From a checkpoint of a small image captioner: encoder activation gelu, 11000 steps.
Rows from block 7 of the image encoder, named by matrix and row number. Rows with one number belong to one attention dimension. Each number is 128 + 32 x the weight over the matrix's rms, rounded and kept within 0 to 255. All counts start at 0.
# v: attention query, key and value (stacked) (encoder.blocks.7.attn.qkv.weight, 384x128, the v third), inputs 64-127
# proj: attention output (encoder.blocks.7.attn.proj.weight, 128x128, transposed), outputs 64-127
v.55 [126 114 169 144 126  92 155 100 194 170 139 120 102 132 144 176 147  98  98 112 147 117  88 115 138 183 129  55 168 140 193 122 116 130 120 116  99  97  93 169 122 143 113 115 155 133 101 167 115 148 106 152 149  86 142 120   0 150  93 132 113 199 139 132]
proj.55 [175  94 133 128 115 117  92 130 111 120 134 200 137  69 100 111 123  91 146 168 178 138 119  94  91 177 129 143 122 112 100 140  76 103 136 152 113 102 107 150  90 104 139 150 120 154 107 131 164 125 128 118  64 148 142 184 135 107  90 130  67  87 191 110]
v.56 [130 113 219 138 115 141 131 119 117 124 129  97 120 117 109 121 104 123 124 128 113 113 152 168 128 132 117 133 109 185 113  78 120 109 112 132 144 175 109  61 132  42 142 118 185 174 119 150 128 111 105 184 161 114 155 170 146 124 133 117 131  98 114 134]
proj.56 [146 179 105 133 134  84 114 182 143  91 128 104 142 136 160 107 162 172 108 105 111 166 125 100 102 117 153 125 122 172 131 126 117 124 120  90  85  51 164 134 145 139 165 130  58 125 166 158 139 110 123 128 116 107  93 159 109 140 126 115 144 124 135 104]
v.57 [119 134 115 139 163 122 119 103 111 105 135 122 167  74 132  77 129 116  86 142 125 122  94 104 144 172 114 104 173 170 140 152 144 103 205  97 129  93 102 119  83 141 102 168  99 110 141 123 128 124  46  84  41 131 120  69  74 132 131 113 153 181 134 148]
proj.57 [ 19 116 188 108  72 149 190 128 101 121 143 127 122 110 131 133 104 149 148  96 187 125 100 140 201 105 155 112 133 143 132 155 102 140 147 166 123 164 100 153 125 107 116 125 143 111 105  97 142 116 118 112 134 133 148 114 127 168 113 108 118 111 159 121]
v.58 [132 153 128  43 147 106 169 119 135 120 117 170 178 114 146 178 135 102 112 105 150 156 108  68 120 199  97 123 135 142 167 138 179 155 149 101 141 124  95 207 127  69  53 120 112 121 139 118 133 158 125  77 108 181 201 118 116 131  64 133 149 179 114 145]
proj.58 [149 122 153 106 115 116 144 122 177 165 134 172  88 171 119 121 110 141 153 139 103 103 128 166 133 133 139  90 133 138 118 128  73 167 118 197 143 157  67 108 173 118 152 109 165 145 117 113 122 172 152 192 149 134  97 116 131 145 143 138 137 133 157  80]
v.59 [111 155 128  93 123 124 127 100 101 103 163 127 177  12 204 104 128  97 105 149 221 143  93 113 177 141 124 100 152 120 103 106 135 139 150 122 116  92 124 219  83 152  95 168  91  83 149 103 134 157  79  79  24 131 132 129 111 153 101  79 143 189 123 187]
proj.59 [ 14  95 193 103 134 195 156 137 106 104 124 130  90 124  96 121 123 181 117 115 124 149 121 126 110 131  83 136 161 142 175 159  93 133 159 184 108 131 117 106 116 125 136 139 146 106 141 101 123 112 126 123 115  93 138 109 144 184 118 154 122 132 143 107]
v.60 [128 153 147 103 101 137 132 159 112 117 118 151  89 147 171  97 133 149 117 174 159 142 133 136 117 146 124 195 127 131 143 189 182 176 169  93 169 110 129 171 135 124  99 187  88 142 127  41 181 154 105  80 100 154 117 114 147 100  96  79 141 169  54 127]
proj.60 [127  98 135 119 127 163 176 102 133  71  99 185  51 134 108 118 109 128 134 131 115 136 155 115 120 115  91  79 176 157 128 146  90 178 138 182 106 126 151 150 111 139 110  46 159 111 131  97 159 108 125 176 103 134 175 122 133 156 196 170 157 123 134 123]
v.61 [129 104 182  76 100 115 119 128 126 127 153 162 136 178 116 127 142 129 129 121 128 119 158 186 111 112 152 167  89 157 124 109 125 138 128 128 112 125 101 106  84 121 158 159 137 132 180 114  88  90 139 145 147 147 143 139  98 141 146 136 166 105  95 106]
proj.61 [140 180 126 157 150 131 114 175 105 121 103  78 130 122 142 135 188 114  86  92 135 134 125 124 147 113 124 128 105  89 133  86 104  96  71 143 109 103 121 161 154  87 128 144 111 173 108 119 146 139 167 153 178 132  92  91 159  80 166 102 168 116 117 133]
v.62 [120 130 144  22 125 108 159 144 122 116 127 126 118 109 171 124 135 132 143 144 146 176  97 109 104 161 119  98 137 164 204 149 107 176 157 131 126 139  82 146 142  70 102 167 101 148  62  89 160 157 128 105 107 100 131 116 124 154  92 131 101 141 115 108]
proj.62 [160 117 211 124 169 137 115  77 150 129 125 219 106 141 116 128 108 136 189 169  90 115 131 121 119 146 104 100 143 139 105 128 108 158  90 132 140 138 151 134 115 168 125  78 167 128  62 131 142 118 123 170 135 111 112 138 118 141 141 167  85  99 134 129]
v.63 [135 102  82 195 119 178  61 124 124 141 130  96 121 198 112 153 150 110 109 108  91 134 139 196  98 110 136 119  99 118 132 126  90 112 109 162 143 129 168  77 123 178 124 106 175 124 134 189 127 130 159 159 134 110 128 209 140 132 181 111 126  93 154 114]
proj.63 [101  86  99 166 138 107 101 146 108 159 137 136 160 100 123 136 130 135 128 117 147 120 129 104  75 153 112 163  63  88 120 155 138 130 153 131 149  89 164 154  86  91 121 189 141 109 125 124 111 137 122  73  97 127 121 119  93 116 128 160 129 123  93 152]
v.64 [121 175 148 104 139  81 137  99  76 104 133 185  87 124 255 127 100 106  77 126 186 156 102 105 145 143 135  89 136 198 118 120 137 190 153 162 162  84 180 208  86  85 109 147 111  73  95  82 143 211  95 126 112 118 229  66  58 119 128  93 154 127  73 129]
proj.64 [ 67 136 121 132 119 125 165 140 113  78 149 115 155 121  45  90 135 183 132 123  96  91  94 143 126 106 153 124 114 134 139 165 134 113 116 114  87 182 112 118 127 107 185 142 138 148  79 130 145 137 130 169 154 146 154  95 152 124 139 121 117 168 139 100]
v.65 [131  83 153 135 104 132 125 133 118 116 150 110 143  95 206 161 167 110  68 123  14 184 109 134 158 121 193 103 149 144 106 127 114 153  40 136 112 107 111 122 144 142 131 118 108 121 135 101  98 149 127 113 156 104 132 112 116 154 114  73 181 166 107  96]
proj.65 [138 169  79 128 113 145 165 122  84 128 108 131  86 136  71 113 107 161 174 147 130  71 109 159 144 147  78 146  91 109  92 124 186 120 144 139 232 149 134  86  97  69 106 145 141 125 170  87 148 188 123 138 102 116  86 117  73 116 145 182 103  91 123 140]
v.66 [133 164 214  87 178  94 158  97 116 123 108 138  60  84 160 121  65 133 100 128 207 120  81  42 156 177 128 125 156 206 115 104 185 134 124 114 119  89 108 130 107  93  98 174  88 118 143 158 122 142 108 104 132 175 192 113 154 147 152 154  85 155  89 197]
proj.66 [119 124 139 178 189  94  72 152 177 135 134 122 139 105 154 122 155 145  80  75 146 191 148 100  94 130 155 124 130  67 184 183  93 114 125  78  56 126 140 121 130 172 154 148  95 121 125 146 115 123 150 164 199 138  88  91 133 128 113 118 167 123 161 103]
v.67 [148 140 152  95 180  63 152  90 138 125 128 116 123  86 133  93  41 146 153 129 208 129  93  88 112 206 126 133 127 215  54 168 140 144 187  82 135  79 157 160 136 126 131 156 115 106 136  80 255  93  69  80 126  98 185 107 115 127 126 138 172 121 114  89]
proj.67 [ 85 125 130 122 116 172 172 116 145  77  91 115 172 135 123 138 151 187  96 164 130 152 130 188 173  98 171  96 165 100 167 140 124  85 137  62 163 135  76 104  79 145 105 126 154  96  75 182  82 170 125 142 147 122 178  81 133 121 144 116 128 183 128 105]
v.68 [100  99 140 150 149 133 123 154 127 169 194 153 165 116 113 129 160 112 171 129 108 145 123 127  96 135 114 121 136 158 141 113  91 128 146 159 183 128 154 101 116 127 132 124 154 156 197 142 119 160 101 116  79  97 102 132 102 126  98 210 179 143 133  81]
proj.68 [ 99 135  87  73  89 244 164 106  79 141  95 112  56 127 123 111  75 156 138 178 119 117 170 169 115 165 116 107 112 171  89  99 195  76 128 220 100 188 115 135 133 139  99 102 137 128  58  79 152  92  81 129 166 154 131 122 148 157  95  83 113 102  93 136]
v.69 [125 104 208 156 133  88 116  92 160 117 161 146 139 121 118 140 144 141 197  83 144 183 112 112  50 192 160 102 173 169 162 145 122 163 119 118 148  51 112 156 138 125 100  72 107 149 166 121  87  90 155 174 102 102 134 127 104 189 147 148  91 196 121  84]
proj.69 [141 135  62 145 149 185 182  76  91  89 169 179 112 127 138 118 141 103 107 122 149  90 112 171 102 144 104 104 109 148 140 162 158  95 155 149 118 125 126 136 118 135  89 135 163 141  80 119 156 152 110  73  66 159 123  97 116 151 124 106  88 124 133 148]
v.70 [117 164  94 174 121 129 163 124 122 152  83  84 149 145  96 121 125 107 174 112 134 129  92 148 129 141 135 164 111 106 134 137 109 105 128  97 100 149 149 138 125 186 151 136 133 119 118 122 180  94 119  90 131 133  68 126 192 107 132 102  97 155 148  67]
proj.70 [137 114 175 153 110 119 151 106 105 138 104 130 169 153 129 131 132  88 127 152 112 111 146 169 139  98 124 101 147 102 112 118 137 133 137 122 140 110 154 162 140 156  99 103 141 149 116 147  76 119 138 103  98 126 114 160 142 167 162 168 152 122 134 118]
v.71 [108 157 116  89 175 114 140 133 169 125 135  74  87 137 184 140 141 117  97 156 139 195  88 126 135 138 150 144 128 114 142 116 138 140 132  91 165  89 155 170 111  98  37 133 121 118 103  59 204 126  85  75 118 148 115 105 140 116 104 126 161 138 115 138]
proj.71 [ 50 125 155 105 117 127 157  92 125 123 116  93 127 146  78 120  84 173 158 191 146 125 130 179 138 119  97 109 125 142 103 164 115 144 124 116 148 174 162 118 127 130 126 128 123 148 106 178  65 203 132  94 147  99 115 149 156 218 163 124 104 154 123 125]
v.72 [126 128 123 140 119 142 136  92 130 137 135 120 138  99 162 121 109 136 155 137 132 109 189 210 129 115 139 133  99 152 101 146 113 145 145 125 121  85 207 155 125 139 103 100 117 125 113 151 128 143 127  66  77 148  58 139 136 127 105 171 119 143 136 157]
proj.72 [113 141 141 165 128 155 197 124 100 129 105 171  86 122 124 129 110 142 151 139 104  82 119 178 111 128  87 120 140 125 129 101 170 129 137 150 108 164 149 110 102 149  98 140 125 127 134  77  67 170 134 103  85 148 119 161 128 167 148 118 107  78 112 127]
v.73 [127 133 111 134 124 145 129  49 107 137 115 131  79  79  47 127  25 120 150 112 145 103 137 115 160 137 137 173  88 134 136  77 168  63 115  87 136 135 135 113  64  97 143 129 130 126 111 132  87 126 133 188 172 162 158 142 170 135 145  95 124 101 158 116]
proj.73 [127 112 119 167 168  32 119 176 153 143 136 165 174 103 200 176 146 120  75  48 166 186 154  36 136  99 131 187 144 112 185 196  22 156 102  78  83  53 124 131 146 177 117 132  35  96 124 136 143 109 195 161 122 117 119 106  92  88 132 149 150 163 132  93]
v.74 [121  69 159 119 149 150 145 144 154 126 144 126 119 127 153 154 153 114 132 144 104 126  68 121 132 180 129  99 159 106  97  67 110 179 154 162 102  96 136 160 123  80 114 106 125 132 147 124 166 126 101 182 101 102 171 166 110 148 115 132 143 203 123  50]
proj.74 [ 98 173 122  74 126 153  87 118 123 130 125  73 111 134  64 127 105 169 190 149 163 119 126 130 143 128 130 122 122 141 133 175 161 112 133 112  97 131  85 140 127 123 159 179 140 139  80 159 144 142  68 110 198 142 171  53 135 134 146  68  97 145 126 157]
v.75 [150 105 167 104 125 150 161  88 138 103 127 166  95 132 154 135  96 144 103 142 136 146  73  47 157 152 114 118 188 168 122 139 138 143 132 165 115 127  98 135  79  84 119 119 131 119 107 108  73 128  88 185 162 148 175  84 121 137 134 128 159 193  88 130]
proj.75 [112 118 144 102 140  93  77 172 173 130 130 142 116 111 119 162 131 147 111 101 138 129 143 113 112  97 155 137 100  70 106 135  97 154 124 119 117  85 128 132 137 125 145 158 123 149  92 137 160 130 153 156 115 145  93  76  87  27 118 112  91  74 173 125]
v.76 [112 105 146 138 123 201 136 196 131 142 137  88 129 143 178 154 152 115 113  78  64 123 153 154 134 111 138 130 136 103 150 125 103 145  92 166 113 136 146 138 127 119 170 113 134  92  82 119  90 162 137 142 118 111 118 136 141 122 154 151 178 104 156  88]
proj.76 [131 163 122 153 124 117  60 112 122 167 136 163 115 147  56  75 126 156 154 204  95 118  95 135 135 135  77 181 115 178  95  83 149 147  89 143 146 139 104 125  92 115 155 107 143 165 144 109 139 123 102 116 138 127 136  93 104 128  95 160 133  97 125 171]
v.77 [135 219  80  95 133  97 153 120 169 157  86 128  80 147  80  55  75 128 151 128 209 131 115 101 115 151 159 115 131 168  78 173 117 123 177  95 137  94 187 201 120 132 136 125 133 128 152  96 219 151 116 136 117 129  99  30 111 186 118  70 120 109  63 107]
proj.77 [ 88  87 140 127 112 157 195  48  98 112 109 176 166 122 135 157 121 173 149 167  72 130 136 203 184  92 131 126 197 132 130 147 156 148 150 116 163 144 128 128 150 146 109 132 123 163 121 138  70 190 125  38 128 118 153 198 152 176 118 182  81 172 126 118]
v.78 [130 220 123  91 124 128 122 159 140 127 172 127 106 117 188 135 153 138   3 180 163 161 134  92 166 127 163 104 137 116 159 177 127 193 121 102 129  96 113 171  64 171 117 122  16  34 117  91 201 207 143  29  72 129 121  61 104 145 140  79 172 126  89 144]
proj.78 [ 63 114 161 117 116 177 181  46  85 116 143 135 149 142  59 130  83 234 125 148 124 112  60 164 173 103  77 108 122 135 113  56 123  83 112 143 176 182 141 126 134 101  97  98 128 173 143 110  90 145  35 135 140 146 113 115 142 130 136 204 174 124 101 126]
v.79 [117 117 129  62 142 128 136 152 144 103 154 123 104  70 194 100 142 135 119 147  98 140  72  94 127 134 134 130 180 113  66 114 141 174 127 167  92  79 122 153 113  44 127 120  90 138 139  95 167 112 112 119  37 146 136 126 118 163 105 160 180 173 132 128]
proj.79 [ 72 195 145 173 110 144 149 121 123 155 115 101  76 130 156 112  50 162 196 130 113  95 134 194 139 214 113 152  93 120 136 111 127 152 119 174 159 180 171 109  91 129  86 159 126 141 137  81 144 118 117  88 128 130 138 120 112 161 170 140  85 119 138 171]
v.80 [134 106 124 107 128 157 130 124 139 114 156  72 123  55  62 172  90 148 109 127 109  49 109 120 156 124  70 119 127 145 116 119 170 128  76 171 161 138 120 169 139   0 119 119 109 149  88 160  88 121 128 161 157 121 192 177 119 115 145 169 138  74 120 115]
proj.80 [122 207 114  94 164  80 104 146 170 131 148 140 136  99 173  86 159 162 129 136 156 171 165  85 124 116 190 138  74 135 163 163  58 128 131 124  98 108 129  72 127 183 158 149  86  86 175  74 135 110 119 162 141 165 106  40 108 106  72 139 129 184 183 144]
v.81 [ 96 153  90  98 177  99  94 140 112 152 121 109 119 201 130  90 147  94  82 184 163 156 112 146 112 134 202 137 107 105 138 102 105 116 210 100 112  76  84 151 149 109  58 144 128 112 133 114 178 132 126  86 126 122  79  90 115 101  84 113 121 108 102 139]
proj.81 [ 88  81 135 135 115 191 192  95  92 122  90  83 129 157  96 112  98 141 189 141  58  76  90 218 148  86 121 110 157 146  60  92 148 144 146  87 124 141 125 122  75 119 124 103 139 175 104 136  55 143 149  97 122  36 166 157 153 204 194 124 117 127 108 123]
v.82 [131 132 154  84 144 113 167  78 110  97 133 196  85  95 121 111  82  94 116 161 176 157 129  68 180 110 121 129 147 209 129 151 139 130 165  88 125 108 110 131  76 149 102 123 138 106  81 134 169 143 122  51 133 130 139  95  90 141 143 110 187 188  93 145]
proj.82 [ 93 109 139 129 123 129 194 143 135  94 112  90 149 124 143 132 150 180  93  83 125 128  80 139 108 115 157  92 124 132 104 130  96 122 136  98 111 160 118 127 163 137 113 150 130 146 125 159 116 130 128 150 137 137 122 123 169 128 142 117  59 167 152  72]
v.83 [156 131 121 148 151 137 118 143 126  75 115 137 176 111 175 140 140 145  90 144 145 148 127 122 131 131 142 127 119 130 114 122 130 125 105 140 126  79 182 132 119 161 111 143 122 155  97  77 122 138 126 118  83 112  90 114 117 130 172 165 158 129  95 105]
proj.83 [ 94 150 119 161 134 151 157  78 126 137 141 136 132 146  88 110 104 184 143 143 136 117 124 155 139 142 129 117 133 131 169 160 153 176 147 127 166 175 146 112  86 126 121 113 146 101 147  96 190 157 107 127 128 105 158  83 131 166 137 163 135 137 114 151]
v.84 [107 136 117 156 103 134 127 133  75 147 153 153  86 113 155 108 133 113 117 125 158 144 130 152 127 150 134 147 124 144 134 128  84 125 153 120 145 145 144 124  53 158 127 180 174  90 156  89 139 172 117  81 115 122 138 130  69 115 133 128 148 112 133 138]
proj.84 [134 105 138  64  97 147 151 109 119 100 124 110 145 147  99 131 159 179 106 120 148 124 115 137 126  99 118  88 161 134  96 125 144 151 117 174  60 123 114 135 148 169 116 102 122 148 109 139 125 116 127 200 183 108 150 125 165 102 153 128 161 128 101 142]
v.85 [132 102 113 165 125 149 121 105 188 164 144  61 155 129  82 154 155 145 193 124  56  99 193 232 104 149 140 115 129 102 139  79  90  67 113 135 136 157 155 116 139 122 118  96 139 179 143 172  67 110 130 138  94 104  95 167 132 122 113 140 112 151 186  91]
proj.85 [113 155 135 128 101 140 145 148 118 126 136 176 103 118 127  93  98  87 162 142 154 115 157 109  99 167 122 150 125 184 150 151 159 136 147 116 137 123 118 142 101 115 129 144 161 112 103 135 130 121 117  88 103 133 115 143  96 131 109 117  93 135 122 172]
v.86 [148 126 128 129 128 124 109 150  98 116 141 127 132 130 109 115  91 130 100 138 133 113 101 106 135 116  79 142  83 159 120 104 100 124 151 127 127 130 125 123 124  68 109 158 102  86 105  89 158 110 129 108 144 120 154 101 165 153 117 164 112 119 118 141]
proj.86 [143 135 148 150 100  97 116 128 124 151 108  94 155 143 160  90 189 127 131  57 101 124 164 119  95 116 163 157 144 112 149  97  91 104 144  55 133 115 133 170  83 157 165 101  88 185 152 138 155  92 131 138 155 121  70 123 156 107 140 132 146  96 101  81]
v.87 [135  66  93 111 100 121 110 147 113 164 145 116 140  82 160 130  84 125 160 131  99 121 116 128 177 109 105 166 127 142  93 121 150 131 172 122 134 113 210 137 127  79  92 129 136 157 123 106 138 131  92  64 108 126 141 200 113 146 114 171 130 135 119 159]
proj.87 [ 86 184 155 107  83 133 134 128 143 102 125 104 108 166  99 124 133 125 112 134 152 158 130 112  99 130 127 103 144 113 130 129 121 133 143 119 127 136 128 130 154 160 148 131 126  87 146 123 153 138 153 130 179 147 115  95 159 123 158 112 112 150 139 118]
v.88 [124 132 129 112 193  97 157 112 136 135 146 150 155 100  37 113 116 127 120  79 148 123  75  91 169 145 130 114 209 131 153 142 131 122 155 142 179 122 112 155 102  94  78 177 124 124 108 182 121  67 110 128 127 127 167 125  90 147  96 215  82 106 140 152]
proj.88 [ 89  87 155 111  99 136  63 136 159 194 149 154 124 110 244 163 120 130 118  62 116 184 167 102  97 120 158 160  48 139 122 129  39 123 146 137  92 130 136 123 148 144 138 116  79 163 124  81 176 110 101 172 174 122  87 121 128 124  88  72 130 129 114  96]
v.89 [133 152 150 102 131  95 138  86 124 145 137 158 101 142 106  79 122 135 153 134 178 152 105 114  90 145 118  47 122 157 133 142 152 124 167 120 171 127 104 155 107  75  82 125 113 126 115 137 205 129  88 136 116 142 173  92 101 151 106 154  89 147 114 164]
proj.89 [133  98 150 132  95 136 129 134 143  89  63 114 138 114 145 139 108 126 122  82 121 127 143 133  81  81 145 138 145 144 148 112  81 155  79 148  21 120 117 134 154 133 112 128 120 153  98 159 149 111 151 115 152 153 121 144 179 149 136 115 130 130 218 107]
v.90 [143 115 133 103  65 109 179 161 161 171 138 120 118 154 159 133 154 123 127 115 130 127  97 107 119 106 105  93 172 135 238 125  82 123 135 164 127 174  96 156 125 129 129 150 132  80 106  70 158 186 129 143 130 131 138 154  62 117 129 166 128 148 135 191]
proj.90 [131  99 148  73 123 159  35 134 153  73 168 125 136  99  74  96 166 104 115 146 199 162 144  87 111 152 138 121 123 153  40  98  68  93  79 147 106 119 130 147 145 105 181  58 118 178 152 170 128  28  88 121 175 153 163 105 166  92  97 110 174  95 123 173]
v.91 [127  96 106 172  97 164 124 130 134 144 134 105 127 169  83 138 149 138 198 106  67 139 160 150  87 128 119 134 105 117 131 126 119 132 116 168 115 152 157 133 147 128 150  71 154 198 171 201  77 133 140 166 134 152 124 111 132 121 151 129 117 120 145 104]
proj.91 [177 149 136 154 129 123 136 105 116 108 105 172 131 135  80  92 119  96 140 191 122 119 140 179 154 117 138 149 147 164 130  98 192  95 121 158 126  98  98 137 138 114 125 141 118 141 106 115 122 168 124 118 110 111 110 114 126  65  85 127  46 145 142 103]
v.92 [134 114  59 142  75 129 118 118 131 126 120 114 148 135  69 192 176 158 129 128 111 113 141 168 157  93 124 201 102  84 153 126 114  75 127 123 169 137 162  79 166 154 122  70 128 127 115 177 142 136 141 106 151 130 111 169 145  91 132  89 108 125 150 123]
proj.92 [128  96 142 129 136 153 124 109  93 139 149 126 135 134 158 136 129 141 136 151 116 131 156 156 116 119 108 186 102 107 111 124 104 115 127 177 147 140 176 147 100 131  93 122 172 105 164 114  96 100 118  93  66 126 121 219 118 203 134 166 139 113 131 178]
v.93 [111 168 100 160 155 111  79 139 122 111 122 138 129 141  92  86 110 136 137 140 130 171 176 146 115 162 168 147  79 112 123 117 144 118 144  80 155  94 124 104 124 203 119 130 112 167 131 129 159 133 111  60  86 164  87 115 184 128  66 114 112 138 190 126]
proj.93 [150 113 132 152 115 134 177  68  60  71 109 144 142 150 166 157 107 105 166 116  97  92 137 167 129 167 101 112 158  96 146 134 159 161 134 133 154 153 158 147 119 108  96 116 135 124 115 114  98 145 158 115 128  79 105 154 135 189 165 144 121 125 124 138]
v.94 [137 121 120 138  93 103  84  67 154 144  90 119 107 156   0 137  89 127 169 158 172  35 144 100 126  81  81 127 100 171 129 136 148 122 107 118 133 145 149 140 129  75 163 115 191 167 115 186  40 107 164 191 135 121 131 175 135 127 146 161  43  79 163 124]
proj.94 [161 101 128 118 200  85  85 188 195 103 147 218 193  27 243 152 231 110 101 114 172 242 137  57  46 128 185 164 115 133 155 207  60 110 132  85  61  91  90 141 158 222 112 150  69 120 144 143 118 133 138 105 100 131 114 124 132  74  77 132 111 186 143 140]
v.95 [132 105 165 135 196 111 159  72 140 123 134 142 139  65 113 163 141 161 175 152 169 135  87 131 109 206 112  79 188 166 111 124 134 156 143 106 134 104 123 173 130 106  92  88 123 159 112 148 163 136 121 111  85  91 190 147  71 103 131 158 136 173 151  85]
proj.95 [ 93 133 109 108 104 162 111 113 137 111 131  92 120 109  98  85 126 178  89 152 142 110 128 131 124 159 128 111 128 169 124 131 124 164 168 147  99 166 106 127 144 183 104 160 157 105 132  96  95 137  87  88 115 161 125 104 151 171 134  70 128 156 129 139]
v.96 [139  93  99 138  88 104 102 189 144 143 159  89 152 125 130 168 212 118 131  95 135 117 178 181 113 119 154 152 133  96 113 130 133 138 130 113 119 148 151 123 124 160 176 117 128 136 156 134 130 136 177 197 120  86  88 202 110 115 155  55  93 148 134  83]
proj.96 [ 92  65 127 133 160 163 134  38 154 112 141 150 108  82 133 139 115 134 114 149  68  90 112 155 147 114  64 145  54 151 111 170 158 132 142 114 149 160 136 105  80 131  71 121 187 125 141 108 116 157 103  64  84 184 200 137 120 153 123 156 128  70 159 158]
v.97 [122 129 156 124 147  96 146 137 121 121 193 129 139 142 105 114 151 132 131 119 130 117 180 115 132 148 119 161 165  79  85 131 170 116  98 103 131 112 136 149 106 177 144 155 117  78 107  76 139 103 141 164 112 113 131 143 131 130 168 149 154 173 163 131]
proj.97 [101  69  74 184 137 120 151 108 144 113  67 145 121 145 114 131 137 167 105 122  75  85 112 119 132 166 102 119 120 187 170 125 173 126 145 114 139 124 116 106 123 110  81  68 193 122 129 127 115 151  77 143 143 125 123  99 114 135 167 144 130  97 148 120]
v.98 [143 147 116 131 106 173 118 151 120 145 124 109 116 132 102 152 114  84  95 142 117  63 128 119  83  91 162 137 113  84 138  99 133 145  68 163 124 143  98 126 149  43 167 109 120 119 190 146 125 142 133 173 149 144 117 140 152 126 139  71 127 138 123 103]
proj.98 [237 132 114 131 129 112 111 154 166 114  87 104 179 108 112 158  96  57 131 131 128 162  98 160  87 137 119 126 151 116  98  90 103 107 122 134 129 136 153 125 105 131 140 137 133 174 112 149 156 124 138  95 101 170 139 149 158 150 119 161 155 140 120 125]
v.99 [139  82  79 124  19 194 120 176 177 151 108 153 149 136  99 107 168 114 152 125 112 113 151 182 113 123  97 170  88 118 184 109 132 121 109 138 122 211 131  62 135 150 126 114 180 119 136 169  98 170 189 130 141 150  98 132 202 107 134 107  91 107 170 104]
proj.99 [183  90 218  70 146 114  34 101 121 111 122 112  95 117 110 113 130 121  93 114 150 155 133 102 108 104 152 145 165 130  95 156 104  67 162  97 142  69 126 119 135 124 156 131 102 175 130 145 174  91 109 145 100 193 155 124 125 118 102 139 179 141 101 154]
v.100 [110 146 167 138 131  76 187 141 122 107 165 166 133  95 114 175 117  99  83 133 197 166  68 101 163 173 127  79 138 134 146 144 125 144 204 107 119 107  56 140  85  71  80 124  81 104  89 103 114  66 165 114  91 154 151  82 142 138 105 208 180 165  92 151]
proj.100 [ 24 164 142 144  82 147 156  46  94 159 128  95 109 150 120 101 113 200 143 105 101 110 183  99 158 116 120 127 141 127 136 135 131 145 124 113 130 169 163 152  85 155 103 114 187  98 162 120 103 129 131 137  73 103 129 158 103 179 120 137 149 106 135 139]
v.101 [116  88  91 138 100 123  62 138 135 119 139 107 182  73 117 201 181 127 130 122 105 104 169 142 119 102 132 178 132 119 123 113  97 115 115 152 190 134 167 106 152 158 144 129 139 162 126 167 105 152 116 160 117 121  41 176 158 165 123 135 169 111 130 121]
proj.101 [ 85 135 145 149 145 185 177  72 134 112 139 135  76 153 126 117  93 138 120 183 119 108  94 131 120 117  97  95 129 121 134 136 130 169 119 157 174 164 141  94 130 122 114 122 145 122 127  79 162 111 115 108  90 147 195 115 121 126 124 130 120 113 136 121]
v.102 [141 150  71 104 123 122  82 122  92 131  97 128  98 252  97  72 133 146 152 169 129 152 152 125 119 109 148 175  92 191  90  96 140 102 129 190 123  68 144 162  95 120  93 141 154 136 149 128 196 130 135 113 134 186  66 117 125 107 184  60 126 116 123 112]
proj.102 [142 129  93 176 191  56  70 170 149 146 191 112 168  90 118 144 138 185  70 168 126 147 109 199 135  85 153 123 165  58 124  83  94 108 108 168  98 107  86 126 194 154 205 189  93 157 106 119 149 139 124 107 149  80 148 143  95 163 117 117 111 135 139  75]
v.103 [131 162 130  69 109 147 141 139 163 137 107 156 109 210 116  83 125 127  92 124 153 212  99  92 130 161 138  83 102 187 109 137 132 133 192 106 141 132  79 122 128 108  76 119 136  78 122 145 177 116 119 121 114 167 150  53 125 151 150 167 129 157  68 171]
proj.103 [ 81 129 120 128 134  36 105 134 108 133 145 102 137 121 165 156 180 167  62  86 164 147 203  70 135 123 191 121 155  64 130 144 120 144  98 156  81  37  99 129 192 126 168 161  89 140 169 133 178  91 124 152 162 132 115 127 114  59 152  86 127 126 121 109]
v.104 [138 185 119 116 140 131 115  86 130 113 107  86 139 161 169  95 147 137 198 133 127 173 145 155 132 108 147  78 143 117 119 130 144 142 136 134 102  45 146 163  90 171  63 119  97 131 147 156 171  68  74 166 103 122 160 109  94  76 121  53 187 135 110 108]
proj.104 [ 36 103 101 153 207 170 125 178 179  74 143 149 117  96 139 168 156 255  76 249 113 144  88 180 119  83 127 203 114 115 159 148  93 103 130 140  80 180  14 149 152 179 107 153 137  91 139 129 127 160 147  76 159 129  88 101 129 181  70  97  39 129 132  97]
v.105 [151 165  43 153 136 160  78 163 118 147 104  92 146 250 105 118 156 136 147 161 114 103 170 155  74 108 129 176  90 137 168 114  96 148 108 133 126 125 140 128 123 126 140  96 231 129 184 170 133 109 166 111 152 157 118 130 175 114 182  81 121  90 136  99]
proj.105 [129 115 123 178 166 113  95 148  93 106 142 155 140  74 106 162  62 179  90 199 113 142  81 168 131 115 195 155 122  99  95 101 151  58 129 151 163  65 193 129 130 146 142 138 105 142  90 122 136 145 106  57 114 121 145 102 102 182 138 165 113 105 117 145]
v.106 [126 123 130 129 137 106 140  74  60 106 119 161 134  18 189 130  31 132 130 135 161 121  68  89 122 184 115  54 126 215  59 130 144 136 191 119 108 124 156 162  83  68 126 137 110 134 114 110  59 138  44 121 111 142 187 102  86 158 128 176 154 151  97 156]
proj.106 [207 154 147  95  78 164 160 166 168 154 128  57  96 150 113 130 221  24 213  96  88 127 203 179 105 111 152 114 146 118 187 161  80 123 133  83 116 160 131 187 148 183 107 124  87 127 124 145 128  58 150 223 172 139  56 130 196  41 132  84 170 176 154 146]
v.107 [121  46 141 144 143  98 133 172 207 129 217  99 183  10 196 187 122 136 100  58  86 130 131 145 142 101 126 104 214 130 125 108 157 120 138 126 140 180  82 125 189 103 156 116  93 116 141 112  14 128 179 120 122  77 100 161  75 142 136 150 132 159 165 128]
proj.107 [ 97 103 108 118 115 167 185  77 134 117 119 179  93 116 124 132 111  93 164 195 124 113 175 110 148 198  89 165  59 153 131 166 131  98 137 109 140 169 191 118  85 109  27 102 160  90 130 118 155 128 120 138 105 149 153 147 118 124 148 114 131 167 106 132]